Weights of a small encoder-decoder audio transcriber.
Training: 21600 steps, batches of 128.
Rows from block 3 of the audio encoder of a small encoder-decoder audio transcriber, named by matrix and row number. Rows with one number belong to one channel. Each number is 200 + 40 x the weight over its row's rms, rounded and kept within 0 to 999. All counts start at 0. After the name is the row's rms in percent of the matrix's.
After each channel's rows are labels from the 100 clips, of 14976, where the channel reaches its highest value: "strongest on" is what is common among them. Only what is clearly more common there than usual is listed. The data: short read English sentences (LibriTTS-R).
# convs1: first pointwise conv (encoder.blocks.3.convs.1.weight, 192x192x1), inputs 0-95
# convs3: second pointwise conv (encoder.blocks.3.convs.3.weight, 192x192x1, transposed), outputs 0-95

convs1.83,099,106,199,203,216,177,226,198,185,230,171,151,153,168,227,244,223,169,222,212,35,226,176,223,249,283,193,235,180,166,222,258,187,221,175,199,273,177,185,184,246,142,173,168,182,192,216,232,163,210,226,134,163,239,185,104,196,158,212,147,251,262,203,219,212,228,213,166,192,235,135,182,182,209,134,164,233,178,176,202,135,202,103,183,173,232,186,177,201,173,187,143,168,231,176,144,266
convs3.83,105,184,115,220,165,252,244,161,205,234,193,259,167,138,118,167,255,215,190,178,222,183,223,248,291,181,204,142,271,210,148,78,235,224,247,137,173,174,181,160,191,233,193,221,188,152,193,150,226,172,207,158,192,151,199,266,199,199,172,213,204,178,215,264,238,191,262,222,247,184,133,264,232,224,247,146,222,219,238,183,180,259,233,186,224,225,174,229,164,237,134,177,124,179,191,215,143
strongest on: the word "to"

convs1.128,099,114,194,207,194,177,152,211,182,177,255,242,146,221,152,203,207,133,215,247,126,185,187,168,208,202,184,229,185,167,194,236,217,192,197,222,236,156,189,144,209,206,178,211,196,212,287,174,204,157,232,290,149,219,202,213,181,220,209,176,297,209,141,190,171,184,122,188,209,183,267,208,206,234,250,188,168,258,197,243,198,230,120,180,226,251,336,282,223,205,254,191,206,194,222,155,165
convs3.128,106,234,222,256,147,234,207,201,243,258,161,190,252,173,209,287,203,226,198,191,198,273,235,217,246,157,235,187,254,233,149,199,253,258,176,246,150,160,195,229,168,208,208,195,182,209,245,186,196,201,226,246,187,199,196,184,150,204,125,144,212,205,218,224,204,233,231,220,177,242,103,222,241,208,163,244,249,145,214,233,173,146,137,159,224,225,253,227,231,249,179,177,172,237,199,256,216
strongest on: voice: female

convs1.182,100,253,117,160,251,169,139,232,200,285,235,233,200,248,265,242,215,224,222,195,131,209,205,137,238,258,203,304,271,176,157,214,262,174,141,151,215,266,234,251,212,206,158,119,175,247,193,245,235,172,165,184,126,235,233,204,191,190,173,159,182,185,185,209,300,199,163,239,165,222,149,197,248,152,192,170,216,148,198,200,223,257,147,186,154,71,207,249,236,281,257,172,119,206,200,180,211
convs3.182,101,236,167,198,296,149,210,130,197,169,171,120,198,204,241,232,197,134,150,197,269,193,229,202,180,236,248,202,248,176,206,209,179,231,161,192,322,241,207,200,214,209,248,229,213,200,246,152,145,205,232,147,177,191,169,204,218,201,264,197,158,196,215,182,167,219,218,239,198,176,264,221,146,252,162,196,290,200,176,196,150,211,190,160,182,129,178,198,199,181,185,257,164,142,69,269,217
strongest on: the word "was"

convs1.42,095,168,158,228,219,182,152,156,131,185,114,232,248,202,192,204,188,220,175,145,250,238,215,152,242,185,245,245,219,171,210,151,149,202,222,268,172,254,184,228,129,204,260,258,125,197,180,152,198,224,165,242,224,205,143,164,239,195,225,247,195,108,237,208,261,166,191,193,217,153,239,243,205,210,242,126,235,190,170,210,240,206,222,183,215,192,212,157,155,224,181,170,216,229,199,293,259
convs3.42,096,112,157,194,190,231,173,130,191,220,110,157,202,145,166,163,208,179,203,144,187,123,190,157,163,177,187,218,143,193,156,191,180,187,221,255,234,228,163,201,97,188,165,154,142,205,195,256,201,215,188,163,207,193,226,145,224,170,212,235,182,167,262,122,160,216,128,218,167,145,240,143,149,224,232,168,240,170,193,201,195,153,169,189,178,174,194,214,225,166,194,189,178,201,257,136,222
strongest on: the word "you"

convs1.136,097,186,192,226,150,157,236,220,202,254,155,193,246,279,264,191,197,256,136,245,180,145,251,219,178,267,212,175,224,244,197,193,257,221,227,229,204,190,207,181,235,228,159,283,248,185,115,208,180,130,165,163,241,157,188,249,177,236,181,236,221,221,309,225,228,195,239,174,239,238,195,219,146,248,212,182,213,255,110,230,237,127,183,132,231,149,278,272,239,243,158,197,235,180,156,223,202
convs3.136,096,251,304,248,243,204,237,210,330,191,204,244,155,244,204,251,129,201,162,178,153,210,271,241,202,215,224,329,161,182,162,208,204,192,242,216,135,231,204,191,199,177,230,263,183,223,232,146,244,221,256,227,249,185,188,170,257,135,197,244,133,225,174,225,247,226,259,296,161,198,172,210,186,193,166,273,165,133,172,191,229,180,199,205,228,246,210,203,133,182,180,273,167,216,209,111,197
strongest on: voice: male

convs1.99,093,145,231,237,159,199,202,260,222,222,200,173,81,143,180,147,230,190,187,180,163,208,167,194,149,293,250,177,211,120,217,135,132,190,184,206,246,143,155,179,187,197,151,230,204,169,160,194,198,135,198,189,155,167,307,225,194,173,197,190,193,158,223,148,164,219,163,193,222,279,212,225,231,211,202,163,181,138,182,218,130,117,240,181,213,214,178,234,206,188,171,233,184,195,242,218,214
convs3.99,095,234,230,260,201,199,191,236,205,184,170,221,307,254,204,228,184,261,248,203,176,200,200,242,221,302,190,246,210,291,308,207,213,234,212,257,188,194,222,238,222,240,216,189,218,235,269,150,204,234,282,217,257,220,150,260,253,182,181,257,246,245,210,235,201,189,213,226,242,308,163,218,210,242,258,190,232,231,206,215,185,154,234,238,240,207,229,259,324,165,200,293,263,231,210,156,193
strongest on: voice: male

convs1.179,102,192,250,206,202,245,157,233,177,274,145,173,218,132,249,171,243,283,124,164,159,167,240,165,147,196,184,204,167,216,210,197,196,244,161,233,219,211,157,227,235,276,126,204,182,171,154,207,238,136,134,272,142,169,229,120,238,155,179,278,173,245,187,95,152,203,152,189,208,258,239,133,192,294,170,209,221,253,216,174,207,204,199,202,245,219,196,193,202,197,145,273,221,146,220,155,199
convs3.179,100,176,176,183,229,190,160,163,247,252,182,311,162,177,234,195,196,183,245,197,279,135,189,201,182,183,135,229,173,172,195,303,204,175,232,193,256,282,180,211,263,180,260,175,213,169,237,268,323,186,244,275,194,279,195,198,212,210,156,204,193,208,154,237,124,153,199,146,200,286,174,204,217,227,181,240,192,246,182,174,180,154,169,239,122,211,289,215,189,170,144,286,171,189,179,122,209
strongest on: voice: male

convs1.33,097,197,212,204,199,199,204,239,308,180,142,150,188,235,214,192,183,219,198,253,204,260,283,190,209,222,209,261,150,184,202,215,156,232,179,214,153,145,161,194,195,193,131,274,237,200,200,159,232,109,219,221,255,305,217,138,208,200,210,188,184,158,251,191,182,189,219,181,130,184,150,235,195,102,192,214,145,211,166,165,214,155,203,115,231,256,182,200,221,225,193,212,186,201,186,234,230
convs3.33,099,190,213,173,162,86,143,172,133,127,180,202,233,176,244,82,200,183,249,210,242,219,55,156,161,237,229,173,145,275,218,245,172,224,187,137,243,164,194,156,213,184,242,205,148,185,160,231,146,150,190,181,173,197,211,241,164,290,163,145,204,162,231,184,160,150,146,198,243,243,208,159,205,131,198,176,229,216,247,142,182,284,157,173,114,198,175,153,249,186,264,179,191,139,209,239,184
strongest on: the word "i"

convs1.63,101,194,127,200,216,194,127,237,100,234,220,201,191,286,180,192,208,186,216,193,223,147,210,181,170,212,217,269,315,135,241,256,209,190,193,185,222,208,249,212,190,226,161,232,238,212,243,140,194,170,177,217,161,156,198,111,185,333,229,227,231,166,199,193,127,154,214,181,195,214,190,190,240,162,295,139,194,209,121,218,205,232,120,263,258,187,216,213,237,227,161,197,201,172,166,190,197
convs3.63,098,168,210,128,163,188,199,188,218,250,208,203,169,186,138,128,186,215,156,170,183,238,85,212,251,201,243,149,114,178,238,184,148,159,208,192,212,184,179,222,162,169,126,329,175,179,183,105,148,196,233,206,233,203,91,223,168,203,239,103,130,203,192,198,202,231,215,146,150,195,165,146,229,212,239,99,194,190,238,142,197,230,226,295,173,199,156,187,134,219,144,160,220,247,247,157,204
strongest on: the word "was"

convs1.108,099,227,199,157,126,197,178,223,203,220,184,146,205,271,191,250,176,134,219,187,145,234,257,212,177,217,224,237,188,194,190,205,202,193,189,186,247,226,216,223,284,210,198,216,249,259,194,171,166,200,271,123,174,257,161,228,283,211,236,138,190,233,165,238,199,216,165,216,206,243,257,227,224,165,168,182,245,175,132,185,223,157,142,283,156,203,171,195,198,194,188,172,273,233,196,142,209
convs3.108,096,142,168,224,183,175,94,156,168,178,200,203,186,205,224,161,260,217,258,104,243,157,133,200,236,206,245,187,115,211,203,154,207,175,149,160,256,166,160,175,156,260,199,104,150,221,249,242,286,239,238,202,192,160,199,270,153,207,244,207,175,214,202,207,202,189,198,242,176,211,108,209,191,179,194,180,250,214,285,190,161,240,168,253,150,211,167,180,200,242,246,241,153,134,240,204,230
strongest on: voice: female; the word "i"

convs1.84,107,187,167,179,232,172,173,170,170,227,232,219,198,258,195,221,157,137,220,168,205,220,236,159,216,215,296,168,279,167,217,229,203,243,205,242,226,90,163,180,222,196,197,263,266,195,181,165,238,219,189,233,221,222,213,195,214,231,203,222,177,179,182,256,159,225,165,225,232,200,233,217,270,163,232,179,200,226,119,217,223,184,152,257,159,245,127,290,189,198,210,194,191,174,118,234,230
convs3.84,088,165,189,233,252,264,175,227,199,218,198,195,220,222,256,217,251,139,175,208,201,247,271,234,204,216,168,256,250,179,156,255,174,185,177,253,197,251,209,248,248,265,198,214,222,171,123,216,192,215,187,251,161,230,204,223,267,172,195,252,169,221,244,264,224,207,206,223,226,171,244,245,209,168,247,268,198,224,199,215,208,226,239,174,201,209,200,153,322,213,263,270,208,177,226,209,254
strongest on: the word "was"

convs1.161,101,217,177,194,163,255,133,226,196,242,178,267,192,211,218,184,227,243,186,250,166,274,202,250,230,190,191,212,209,213,137,248,263,148,226,193,232,234,207,219,208,224,175,255,267,161,135,308,199,213,213,218,220,214,208,132,277,192,187,248,274,200,188,170,236,175,199,140,145,139,123,227,157,188,127,190,191,168,239,182,173,206,200,184,142,178,120,196,214,232,158,208,220,197,111,179,199
convs3.161,093,126,172,257,237,195,262,128,129,183,161,243,173,148,207,199,253,227,195,175,191,207,238,162,176,230,221,243,237,222,205,185,231,158,142,189,206,136,187,198,217,189,160,140,238,210,195,197,225,162,220,249,213,244,179,178,185,235,222,221,210,226,307,152,225,171,129,141,185,182,251,201,193,194,197,209,244,233,248,203,192,231,197,196,164,206,174,229,145,224,260,219,195,165,210,133,187
strongest on: voice: male

convs1.56,097,220,224,167,153,219,205,221,165,262,191,249,245,163,191,268,161,170,170,173,139,142,213,222,158,156,214,224,240,196,161,296,151,201,209,239,139,255,226,202,233,271,178,238,172,202,110,163,151,200,181,195,240,143,176,292,184,228,248,142,236,208,175,224,191,192,230,177,178,146,228,208,144,162,212,199,162,171,143,178,214,194,264,161,222,151,223,151,234,258,191,188,150,241,201,183,159
convs3.56,102,119,190,185,131,211,189,178,198,228,253,138,175,158,37,187,173,183,240,171,206,108,202,182,149,130,186,206,169,224,192,149,194,156,185,218,185,163,132,222,165,196,182,167,134,110,223,172,166,114,119,180,188,172,161,179,250,146,170,174,242,217,203,162,209,201,118,168,192,181,133,211,217,186,223,214,201,162,177,215,165,146,136,163,124,198,217,237,205,240,195,128,179,178,167,183,238
strongest on: the word "you"

convs1.36,102,213,222,208,249,194,242,194,179,200,190,270,253,230,159,241,228,196,233,197,198,93,179,160,218,246,174,197,161,207,198,172,211,159,113,137,174,190,156,265,236,251,189,218,187,181,254,204,210,204,187,192,215,184,199,124,197,266,149,233,197,219,210,204,108,314,221,245,163,179,190,96,146,287,256,198,207,207,204,194,237,179,244,242,249,188,283,254,231,192,217,257,224,164,196,98,196
convs3.36,099,183,221,126,213,175,226,243,202,216,143,139,231,155,204,197,222,181,161,154,192,137,163,189,192,221,185,200,172,236,257,201,215,208,233,174,196,219,126,280,159,221,203,187,159,157,196,206,176,229,246,206,217,205,194,141,191,232,232,315,109,234,246,208,283,234,217,202,266,135,298,145,89,237,280,205,185,206,277,169,183,200,221,130,168,182,219,201,197,232,265,213,254,235,142,189,191
strongest on: voice: male