A small encoder-decoder audio transcriber, trained from scratch.
Model: 15.4M parameters, log mel input, encoder arch quartznet, encoder activation silu, encoder depths [4, 9, 4], encoder widths [192, 288, 432], decoder width 320, decoder layers 8, decoder activation swiglu.
Data: trained on short read English sentences (LibriTTS-R), 26041 training examples.
Rows from block 12 of the audio encoder of a small encoder-decoder audio transcriber, named by matrix and row number. Rows with one number belong to one channel. Each number is 128 + 24 x the weight over its row's rms, rounded and kept within 0 to 255. All counts start at 0. Numbers have three digits each. After the name is the row's rms in percent of the matrix's.
After each channel's rows are labels from the 100 clips, of 14976, where the channel reaches its highest value: "responds to" is what is common among them. Only what is clearly more common there than usual is listed. The data: short read English sentences (LibriTTS-R).
# convs1: first pointwise conv (encoder.blocks.12.convs.1.weight, 288x288x1), inputs 144-191
# convs3: second pointwise conv (encoder.blocks.12.convs.3.weight, 288x288x1, transposed), outputs 144-191

convs1.285 100:134116128149140146088151131143115109107118126113148108123207117143129115134098171164134137105112082085082102147085084095117137141103131162115143
convs3.285 098:174145090155138161138130099182160134098104097167108122108146145116180116138088124167137113135135122114113110106094149152141141129153097136116126
responds to: the word "mr"

convs1.59 103:141120161165122141159138161128135125129105144159128139083132115121147137118137129084115149085117104150137054137138154126169113092155134101125115
convs3.59 104:126094138132174140122153101119148111121121137148122084164139088137135142105091105123126115131095137129129123131162139166152144133115120122150147
responds to: the word "you"

convs1.170 103:139139136110151149152126142137156123115104118115114157138117135097142135137096123133169118112140143118158155116127084110130120106122130135192144
convs3.170 098:148151136141117126126109135124124175124128127142089105156162130091148157130153145129119129141116116087104165125160114145178086142092153116122140
responds to: the word "to"

convs1.154 101:109088146163135101113135137144144070113101196147120105115139137137129113151121132113115128122077155137070118157131119166141129082077130098155099
convs3.154 104:106144165155115107138124128087152131123145144125149126134098119149171134158133162112124175137159124130137155126157149139083105138117129137129102
responds to: the word "is"

convs1.263 101:103127111100129114134098125127079126139098162151168118167161172116110124144057102120151165120073189134152124126100170112127090144144102131144129
convs3.263 101:085112135116120146100102150153126143110157093118090130095132123157123127141161134125132071101120179153139163131090133122152104098113142165119101
responds to: the word "i"

convs1.256 099:120068159157156152164163096109128113124130150105164128175121120121126125139108134149186151132109107117142114099139098154086129161079088151145136
convs3.256 094:102114127079142114129159138077122170157133138106132134138101071162106139097113143112137143109150112136130117150123138099118120154073136107133128
responds to: the word "it"; the word "is"

convs1.11 099:142158128174114142126107118113151106130124136183150132138136117123131118144133124144116156072138138132140106116131089131181177167156090138133084
convs3.11 100:087135106120151120142151144156144136107129136096112107126105112071129159114142120156099174155166173110179136113114084105128116140145112090093132
responds to: the word "my"

convs1.20 101:127129164118100124134125140135123059140125146084112112102149140128135124110154129167100153180132069120178139116119127132129110142136144137172155
convs3.20 093:149094116151119107091131124125123106125115176130111112143128098085139188152154173121080096077080137131154133110141130136140157129078160129120143
responds to: the word "of"

convs1.242 100:113156101142090113094146094111143144111133147099113125112129104111176157113134137114116083109125102158113118110149112145167150138088145127136100
convs3.242 095:136102141129154167155138092145123124148146123152144160174138137140102165114168125113129128134098160127161102146122143133162092142123137141187128
responds to: the word "and"

convs1.249 099:075115155135145142122165087142158080156136110113173178145177105126145155092140165109133128147128133073164124128102148141166097121105140128086099
convs3.249 100:088104139092122109130132153127124133151158096098129132117121091147067138127121171109132127118139121140126150146115115094135160126114120092145140
responds to: the word "the"; the word "to"

convs1.85 101:107110143147141158089092138113120140111123111134122169122137151140111160149169126081143123075153121162101115117156131121135137095125158145090110
convs3.85 087:180149097174083151144141115139153106062106154148082132130107139140156113136123135164147085136077125092129122098128151122122109161129119123109103
responds to: the word "was"

convs1.124 099:140137145140128112161115121129184125105176118122108136114110097105145070123125122169078131109108100123160113086117145161137124154120072110157110
convs3.124 097:098154100114089083104145127140121098134097178128115125175082144133114129104136120163127080082121151146179115131152111103136115172147146147165113
responds to: the word "was"

convs1.64 102:121099157105128182083133148122149140167118148145086159106124121129167154126107123118111170129128086156127134145159089131136113155128134137131110
convs3.64 093:106120135118179127135145114132087140134156115099098152123129163142118165130187115103137112146138143150154145180142114134105117112130130152124117
responds to: the word "you"

convs1.175 101:138128103121130128092141102169126136086136163158138094121144100130142169129125113125157133135110160102138131112115158103112113122121106113133153
convs3.175 100:131137113163119126143126107153128128111148080123091113117115136119114099116126115105110156084144077129124156138122130150145118135085121150112123
responds to: the word "mr"

convs1.10 098:131138128172117100124126117095137116148082130124187173121132142108101095121094133150132104104142091140155115118174110105103150090140076161139130
convs3.10 098:115083168096137125153131161129110105103115161147121090121084115158130162139124069166152104123132130112124106138136159130140109101121115150132144
responds to: the word "be"

convs1.221 101:128166106059179078151110113153091113125153079123140113129147147140121136103086126093151142174153103130156123143184087078160123122166132095140132
convs3.221 095:112102109098142148119106117139139092121112150142123121099085141140132133100128125170099089125135172140157089100100124148109095122125143136132133
responds to: the word "she"

convs1.57 100:134072119093144120120125079121138130149125091137101122141175161153089118131111120147130066069095118102070144133115151175150176109078125128139144
convs3.57 098:118098156122163141126154090118153130157142097128144162121128144168120141178115120077109123135171083099109138179088118138131129112095131139109133
responds to: the word "my"

convs1.79 102:150088142134079138113130177155138121118125119102112106127134086116107143140186111117146090149171103132162138100145072140128104096147122103153122
convs3.79 102:103140111130150108159131157120117139105138081134175120119116147091105096118125123142187097123128134133137149115061126106123120087121123137128157
responds to: the word "to"; the word "be"

convs1.129 097:132100139103099113168165122123130111149153148110060159136078122083139153118124117125166121108128123104105138146086149147157147107125145135097165
convs3.129 097:127162096129093094109171162143125117147149134117138086085181095130102133101080122129152142108129083121118091133136136121100139131109081133082111
responds to: the word "was"

convs1.238 102:126165095088163088121131107117121143112159167151115133143100104089099149126113121170166134125076095113142106127114148075132114145145110102152111
convs3.238 103:138139103124155112078147154121115112145131169131115162099159135156122133111096123141119172147130112112122096126080165108123150106127128148140120
responds to: the word "little"

convs1.96 101:120173143134156179156155133113104152117083133175111124149154122134126145148089134164134158131111150113109135151145093152133114124101141147174125
convs3.96 097:115153121142104159163144168119144079090109129157104166125152156084153138143117138161131131115078142104135164094127122156118089148149108147092118
responds to: the word "and"

convs1.140 099:129168135099101136105146137167143128171117118139131144152108127123111145152170155099115123104162092141127147117150063146148104137079145138113136
convs3.140 104:157135108137140155176091111133139127149068159156124128077148129122130126131129131170113146165087119133130103131073099136117109158158145144151103
responds to: the word "i"

convs1.190 099:157110104125115108103154154150145124125145113100150167128170139103071117171154135128186126108089122097113099098114130111111117133109134140143126
convs3.190 099:119116125144107137124154120153149136180080110104123138149146141136139162106095153110134073169064113116114110109114083130119144118117126133112140
responds to: the word "little"; the word "a"

convs1.187 102:130099109128162151130134135110124123122131137127110090097114128110087127156167107112105113113155098140165112103158104142148108103099134111127128
convs3.187 090:172130123123108161125108109104116111089083147146102112100125142113158089142107126162123089112095087081096126061117117135119094139127113145143121
responds to: the word "to"; the word "think"; the word "of"

convs1.78 103:111204126163107116150139129167112104091129124150141148129130121163148192127138149123131099169131136121105135106151112155127123118152136177092076
convs3.78 101:142098140142160114119146151141127144136119090138114178141209103152101114089121124103111124168122186158140118116120116107125126114136112083138127
responds to: the word "of"

convs1.61 098:084162154160166131116146157126158128130099098156100114147173142111128156106136160153186145127121115098118082116141141128169114099087165134121056
convs3.61 103:105141106147128189085132148143131120141165096138105173128110102123128106121161120110146121136115138118157115135119148148174156097155152125111094
responds to: the word "not"

convs1.270 099:110138138129098120131126126147098079073151134146080148121146158118145149092159157136160115174111113153135128120103121150137151121160121087133105
convs3.270 102:171102115110141088146109133095115146108133128093100124155117143164124105124112096110087136163145143151101103140139143102145114160124100119103146
responds to: the word "he"

convs1.135 104:161098110144139121140151096170164108069144138111147131179138130145146094125158138131135094077147107105115146134113151122137158141163122111137128
convs3.135 100:144111110149127101123158175125086132129117149101132116083101099133151123147114141133131177100101138137182122144123127116130138141103110106125148
responds to: the word "said"

convs1.220 096:152142108154151115143127140088141106081107152114139138141148110118126127124124137134158104165107159132086126119137139114147115124132126096144091
convs3.220 090:150132114181105126132090139124168111105121161111121104167082091147141105130119125146120097121116140105105092136136114120156113107082129104138166
responds to: the word "was"

convs1.118 102:147108130121141132156144158099133156141138142096139134114116126105115114127098156120143128127119117138130107168165140142182109124119118165136145
convs3.118 103:140124082159131138124124127143121135143117151140131087128157116096128152072106139144063092164128107123077123122106155096127169146098125155109113
responds to: the word "it"

convs1.167 099:140157146107148129109132118097134136126129099109169117106138168111098066075102150116135149129113133146160118117130138121125101129141102145167142
convs3.167 097:107122125096135113108131141120109157132135096124130117099123116104132080129132117130181143133132139118122090148107167159122156133187167118158110
responds to: the word "there"; the word "was"

convs1.108 102:143079097100136140153099184121107147145129116113146134158145134078138157098094112132122188151134139135148089126125097153124124135115124137142136
convs3.108 104:150103076173094124159108150133102093086129130113126138107139122122143104071129110149044129116124114133129120136124125112131118139148146136133166
responds to: the word "said"

convs1.247 095:127153139123106113098091160130107113152122129163144108081133159132092118092116145114105155134125125147128098160097129124105091152149163135172139
convs3.247 086:132135130140133133095131108110174146121100134146102105106116119118159159155121133120088135119104118109130108109136096132128110120089138163132102
responds to: the word "the"

convs1.208 102:123178114109124122162132135115122126151142146097110125130146129141157155120142140184133148112148094135166154140113108092155136118134148105077148
convs3.208 097:115139133106138111081130129116125156138110112161117193159095141146148105130132090143126138127106142138114123108104130156132147124109103122124160
responds to: the word "not"

convs1.207 101:130142154099115060098140134103172123101144146131156143133135093155091150111125103120158127080123158132137098135120127097219125134146124116139111
convs3.207 096:110088087136137104100134109107131121118135125125168095121115100090087130111147136155091115087160104133110103120149077106192157148123144121129177
responds to: the word "of"

convs1.89 100:157104100095120146129155120090139150154189095155096123124157122138158126132126170138121155064140101101106096144132150125123080136103116138135127
convs3.89 114:203178119144135141128098118154153119114104126189116134130174161118177140163117132163138123121118122114120137134123156207126116122143091161122117
responds to: text has "what"

convs1.255 100:124112149137124141161120088158137108101137166146084164152111138132128168128112144141120129129151095138120107120104117126108120125161117088143116
convs3.255 106:130170076127129155158080163125127110145119095154084144137187086157101093128119128148107108139148119138146081126145129140120122148131135109149107
responds to: the word "is"; the word "it"

convs1.160 099:100103108088117157127165126163163113154122134151118161132126133108138121175162137118124138105129130121102155125143083123150135124074130148142101
convs3.160 105:102148097150104080153139128142179161082102146141149098112156127129110100114093129111141104109128146115128125114178105135096160138135119111151158
responds to: the word "you"

convs1.223 101:108054101130123114172135157128106138132154112105126134073127146124122167100144149121133127139130098154156158168073135129139107130116094102138120
convs3.223 107:139118158136160090096153148140154124138094155109110106102122137158151150097152147149094161099138144143150140138162115092148157099103098140117149
responds to: the word "was"

convs1.107 101:104134139134160153137130135156114134119117115102086099124123143063130158108113099103139164195108126102131132125102161105076146106097110093140144
convs3.107 100:107141127091125110084109130107106132093137161126126180134145130108135120145137107107156180105192102110135116157112191117120141089097103111113105
responds to: the word "he"; the word "was"

convs1.281 102:121098142169126130101170118148123100108113115118114144102125093129131118141126147079066092143142103148128093122115080155139115134116125070139142
convs3.281 097:129148117133100093156080142104145116106103148145151138125124106134118125089092117125129123127108099156108091077090135124181131162184146168174135
responds to: text has "nothing"

convs1.219 102:137138132117119113141139106159128105133169142137087132119152110124132174145105118140137147120119152090160116125145099098148106128126151049136137
convs3.219 084:137158122097099081095131110117144173125112145117134132127128116137137149157079139123121126111119089128087176105151179128123119098114096205133133
responds to: the word "of"

convs1.126 100:136124109171196168116127082110125111167131128137117120157143105113141171122132139134083174124128119121136108098141147157143133118144146153140132
convs3.126 103:142147154095122117109121083134115122131118109114148107133125177137101165144144081126088149113111152144145213097127140094100108094131166186136151
responds to: the word "and"