A small encoder-decoder audio transcriber, trained from scratch: 106.2 epochs.
Rows from block 14 of the audio encoder, named by matrix and row number. Each number is 128 + 24 x the weight over its row's rms, rounded and kept within 0 to 255. All counts start at 0. After the name is the row's rms in percent of the matrix's.
# convs0: first depthwise width-9 conv (encoder.blocks.14.convs.0.weight, 432x1x9), a 9 kernel
convs0.191 069 [156 135 124 103  84 102 103 122 107]
convs0.192 055 [167 134 168 105 110 158 122 118 142]
convs0.193 107 [132 105 145 178 161 125 141 146 144]
convs0.194 093 [ 97  93  92  94 127 129 124 129 151]
convs0.195 137 [132 134 111  99  89  96 113 105 100]
convs0.196 120 [134 157 137 101 123 174 136  92 132]
convs0.197 105 [116 112 148 170  97  89 136 124 140]
convs0.198 109 [134 133 131  88  83 108 120 103 108]
convs0.199 084 [126 135 146 167 161 145 142 150 163]
convs0.200 151 [122 139 124 105 104  77  95 121 116]
convs0.201 151 [125 121 123  85 103 168 159 132 134]
convs0.202 155 [119 115 109 124 163 179 152 134 136]
convs0.203 055 [131 155 153 131 154 152 108 130  81]
convs0.204 104 [109 134 145 117 113 155 168 163 154]
convs0.205 108 [129 157 143 103  88  91 114 138 114]
convs0.206 069 [118 143 151  84  87 119 148 121 114]
convs0.207 087 [106  88 133 145  97 108 111 103 104]
convs0.208 126 [124 129  96 138 160  92 145 162 111]
convs0.209 073 [128 132 131 170 179 125 105 122 114]
convs0.210 063 [148 122 127  96  71 130 144 143 133]
convs0.211 045 [179 138 161 108 117 121 126 108 149]
convs0.212 130 [124 147 125  89  80 105 110 119 121]
convs0.213 079 [140 141 133 157 175 137 137 148 164]
convs0.214 068 [104 152 164 104  98 112 139 155 139]
convs0.215 052 [107  99 136  87  91 151 132 139 142]
convs0.216 051 [137 120 127 156  98 148 137  90 166]
convs0.217 149 [127 137 151 155 110  75 119 136 104]
convs0.218 100 [132 141 134 116 140  78 105 141 167]
convs0.219 067 [136 134 139 141 134 151 168 161 168]
convs0.220 111 [108 103 118 152 165 167 152 132 132]
convs0.221 079 [146 126 110 156 181 146 111 118 114]
convs0.222 086 [141 158 130 159 136  88 144 151 102]
convs0.223 139 [118 115 119 125 138 148 162 170 166]
convs0.224 102 [127 131 138 171 144  80 105 129 140]
convs0.225 079 [125 108  92  95 133 157 136 108  96]
convs0.226 101 [130 134 149 104 114 170  83 126 140]
convs0.227 076 [130 145 159  92  86 120 105 124 146]
convs0.228 126 [123 140 138  89  78 115 148 144 128]
convs0.229 085 [ 99 131 125  80  92 114 133 127 150]
convs0.230 095 [137 140 121 107 130 118 115 114 191]
convs0.231 053 [144 129 112  91 167 149 104 129 156]
convs0.232 079 [114 116 143 165 178 153 120 130 126]
convs0.233 068 [102  96 103 167 162 120 119 129 124]
convs0.234 141 [ 90 115 116 112 119 107 143 163 162]
convs0.235 050 [ 86 101  93 122 115 132 151 144 150]
convs0.236 097 [131 153 123  81 105 156 151 145 143]
convs0.237 118 [143 128  96 151 167  94 126 154 131]
convs0.238 125 [154 138 172 157 117 120 151 159 129]
convs0.239 103 [121 116  99  94 128  90  98 150 141]
convs0.240 093 [125 162 146 118 149 154 126 160 166]
convs0.241 142 [121 118 126 154 143  94  79 111 112]
convs0.242 077 [169 109 125 169 120 119 154 109 112]
convs0.243 134 [103  99 117 149 175 157 126 133 131]
convs0.244 065 [125 142 168 129 124 129  93  98  94]
convs0.245 050 [128 150 141  79 159 141 140 146 104]
convs0.246 096 [117 120 137 137  91 144 177 156 136]
convs0.247 121 [105 124 164 170 125 100 111 120 108]
convs0.248 077 [122 105 104 103 157 130 160 167 124]
convs0.249 073 [129 122 139 159 139  85  93 154 144]
convs0.250 117 [118 124 117 134 157 181 158 126 110]
convs0.251 097 [111 122 169 167 119  96 109 120 117]
convs0.252 071 [131 152 112  84 142 137 119 127 174]
convs0.253 062 [162 151 127 122  76 101 121 129 135]
convs0.254 091 [123 116 109  91  94 102 122 131  91]
convs0.255 140 [118 126  91  94  91  95 119 121 131]
convs0.256 109 [137 156  97  99 177 129 122 121 135]
convs0.257 124 [155 167 111 103 155 152 114 112 143]
convs0.258 091 [124 122 160 143  88 102 154 149 150]
convs0.259 089 [184 147 106 146 149 114 126 118 140]
convs0.260 051 [105 132 119 117 164  95 120 168 109]
convs0.261 083 [ 87 101 108 101 131 156 113 109 142]
convs0.262 086 [142 127 114  92  80 115 140 156 138]
convs0.263 089 [130 128 166 149  89  94 113 109 131]
convs0.264 138 [140 118 108 122 102  99 151 169 155]
convs0.265 114 [131 130 128 121 102  88  88 104 101]
convs0.266 142 [127 120 118 142 129 107  99  91  82]
convs0.267 112 [150 145 122 106 118 162 176 140 113]
convs0.268 076 [133 146 151 123  78  98 132 142 154]
convs0.269 065 [124 150 120 110 155 131  99  76 129]
convs0.270 080 [109 134  94  84 160 144 116 144 120]
convs0.271 088 [151 151 153 148 119  94 124 123  85]
convs0.272 071 [188 149 108 116 116 126 111 119 125]
convs0.273 070 [100 107 144 145 155 144 163 158 147]
convs0.274 068 [157  97  92 136 111 108 143 161 120]
convs0.275 080 [109 142 140 156 172 152 106 121 155]
convs0.276 084 [127 139 121 124 149 175 172 147 136]
convs0.277 139 [112 133 147 156 146  99  78 117 125]
convs0.278 093 [156 117 141 148  77 114 149 109 121]
convs0.279 057 [148 121 104 150 178 124 115 120 158]
convs0.280 110 [112 144 180 154 145 155 137 139 131]
convs0.281 067 [134 130 121 133 155 174 167 154 137]
convs0.282 100 [120 117 167 143  76 122 137 119 148]
convs0.283 153 [116 123 153 157 110  81 123 157 143]
convs0.284 115 [154 131 146 160 153  93 107 140 154]
convs0.285 096 [148 111 146 183 114 106 115 131 146]
convs0.286 137 [133 133 152 130 118 113  80  85 118]
convs0.287 124 [125 126 123 103 113  90  93  99 100]
convs0.288 132 [126 115  83 130 181 133 128 131 117]
convs0.289 110 [129 111 111 156 183 144 120 109 118]
convs0.290 097 [148 124 101 104  88 102 155 149 130]
convs0.291 098 [159 134 116  92 112 167 159 130 127]
convs0.292 132 [ 97 106 129 126  75 102 142 126 128]
convs0.293 085 [165 151 148 155 158 153 129 145 148]
convs0.294 066 [ 91 123 154 146 146 143 139 159 161]
convs0.295 071 [143 101 131 157  96 117 172 112 126]
convs0.296 049 [105 128 128 158 131  72 140 141 111]
convs0.297 130 [148 160 158 135  95  97 103 116 130]
convs0.298 118 [139 155 137  76 132 148 102 150 128]
convs0.299 105 [120  92 118 167 152 143 142 145 158]
convs0.300 074 [152 137 160 172 145 111  99 117 119]
convs0.301 083 [161 104  86 150 152 112 116 111 137]
convs0.302 101 [ 96 111 132 149  98  99 161 126 104]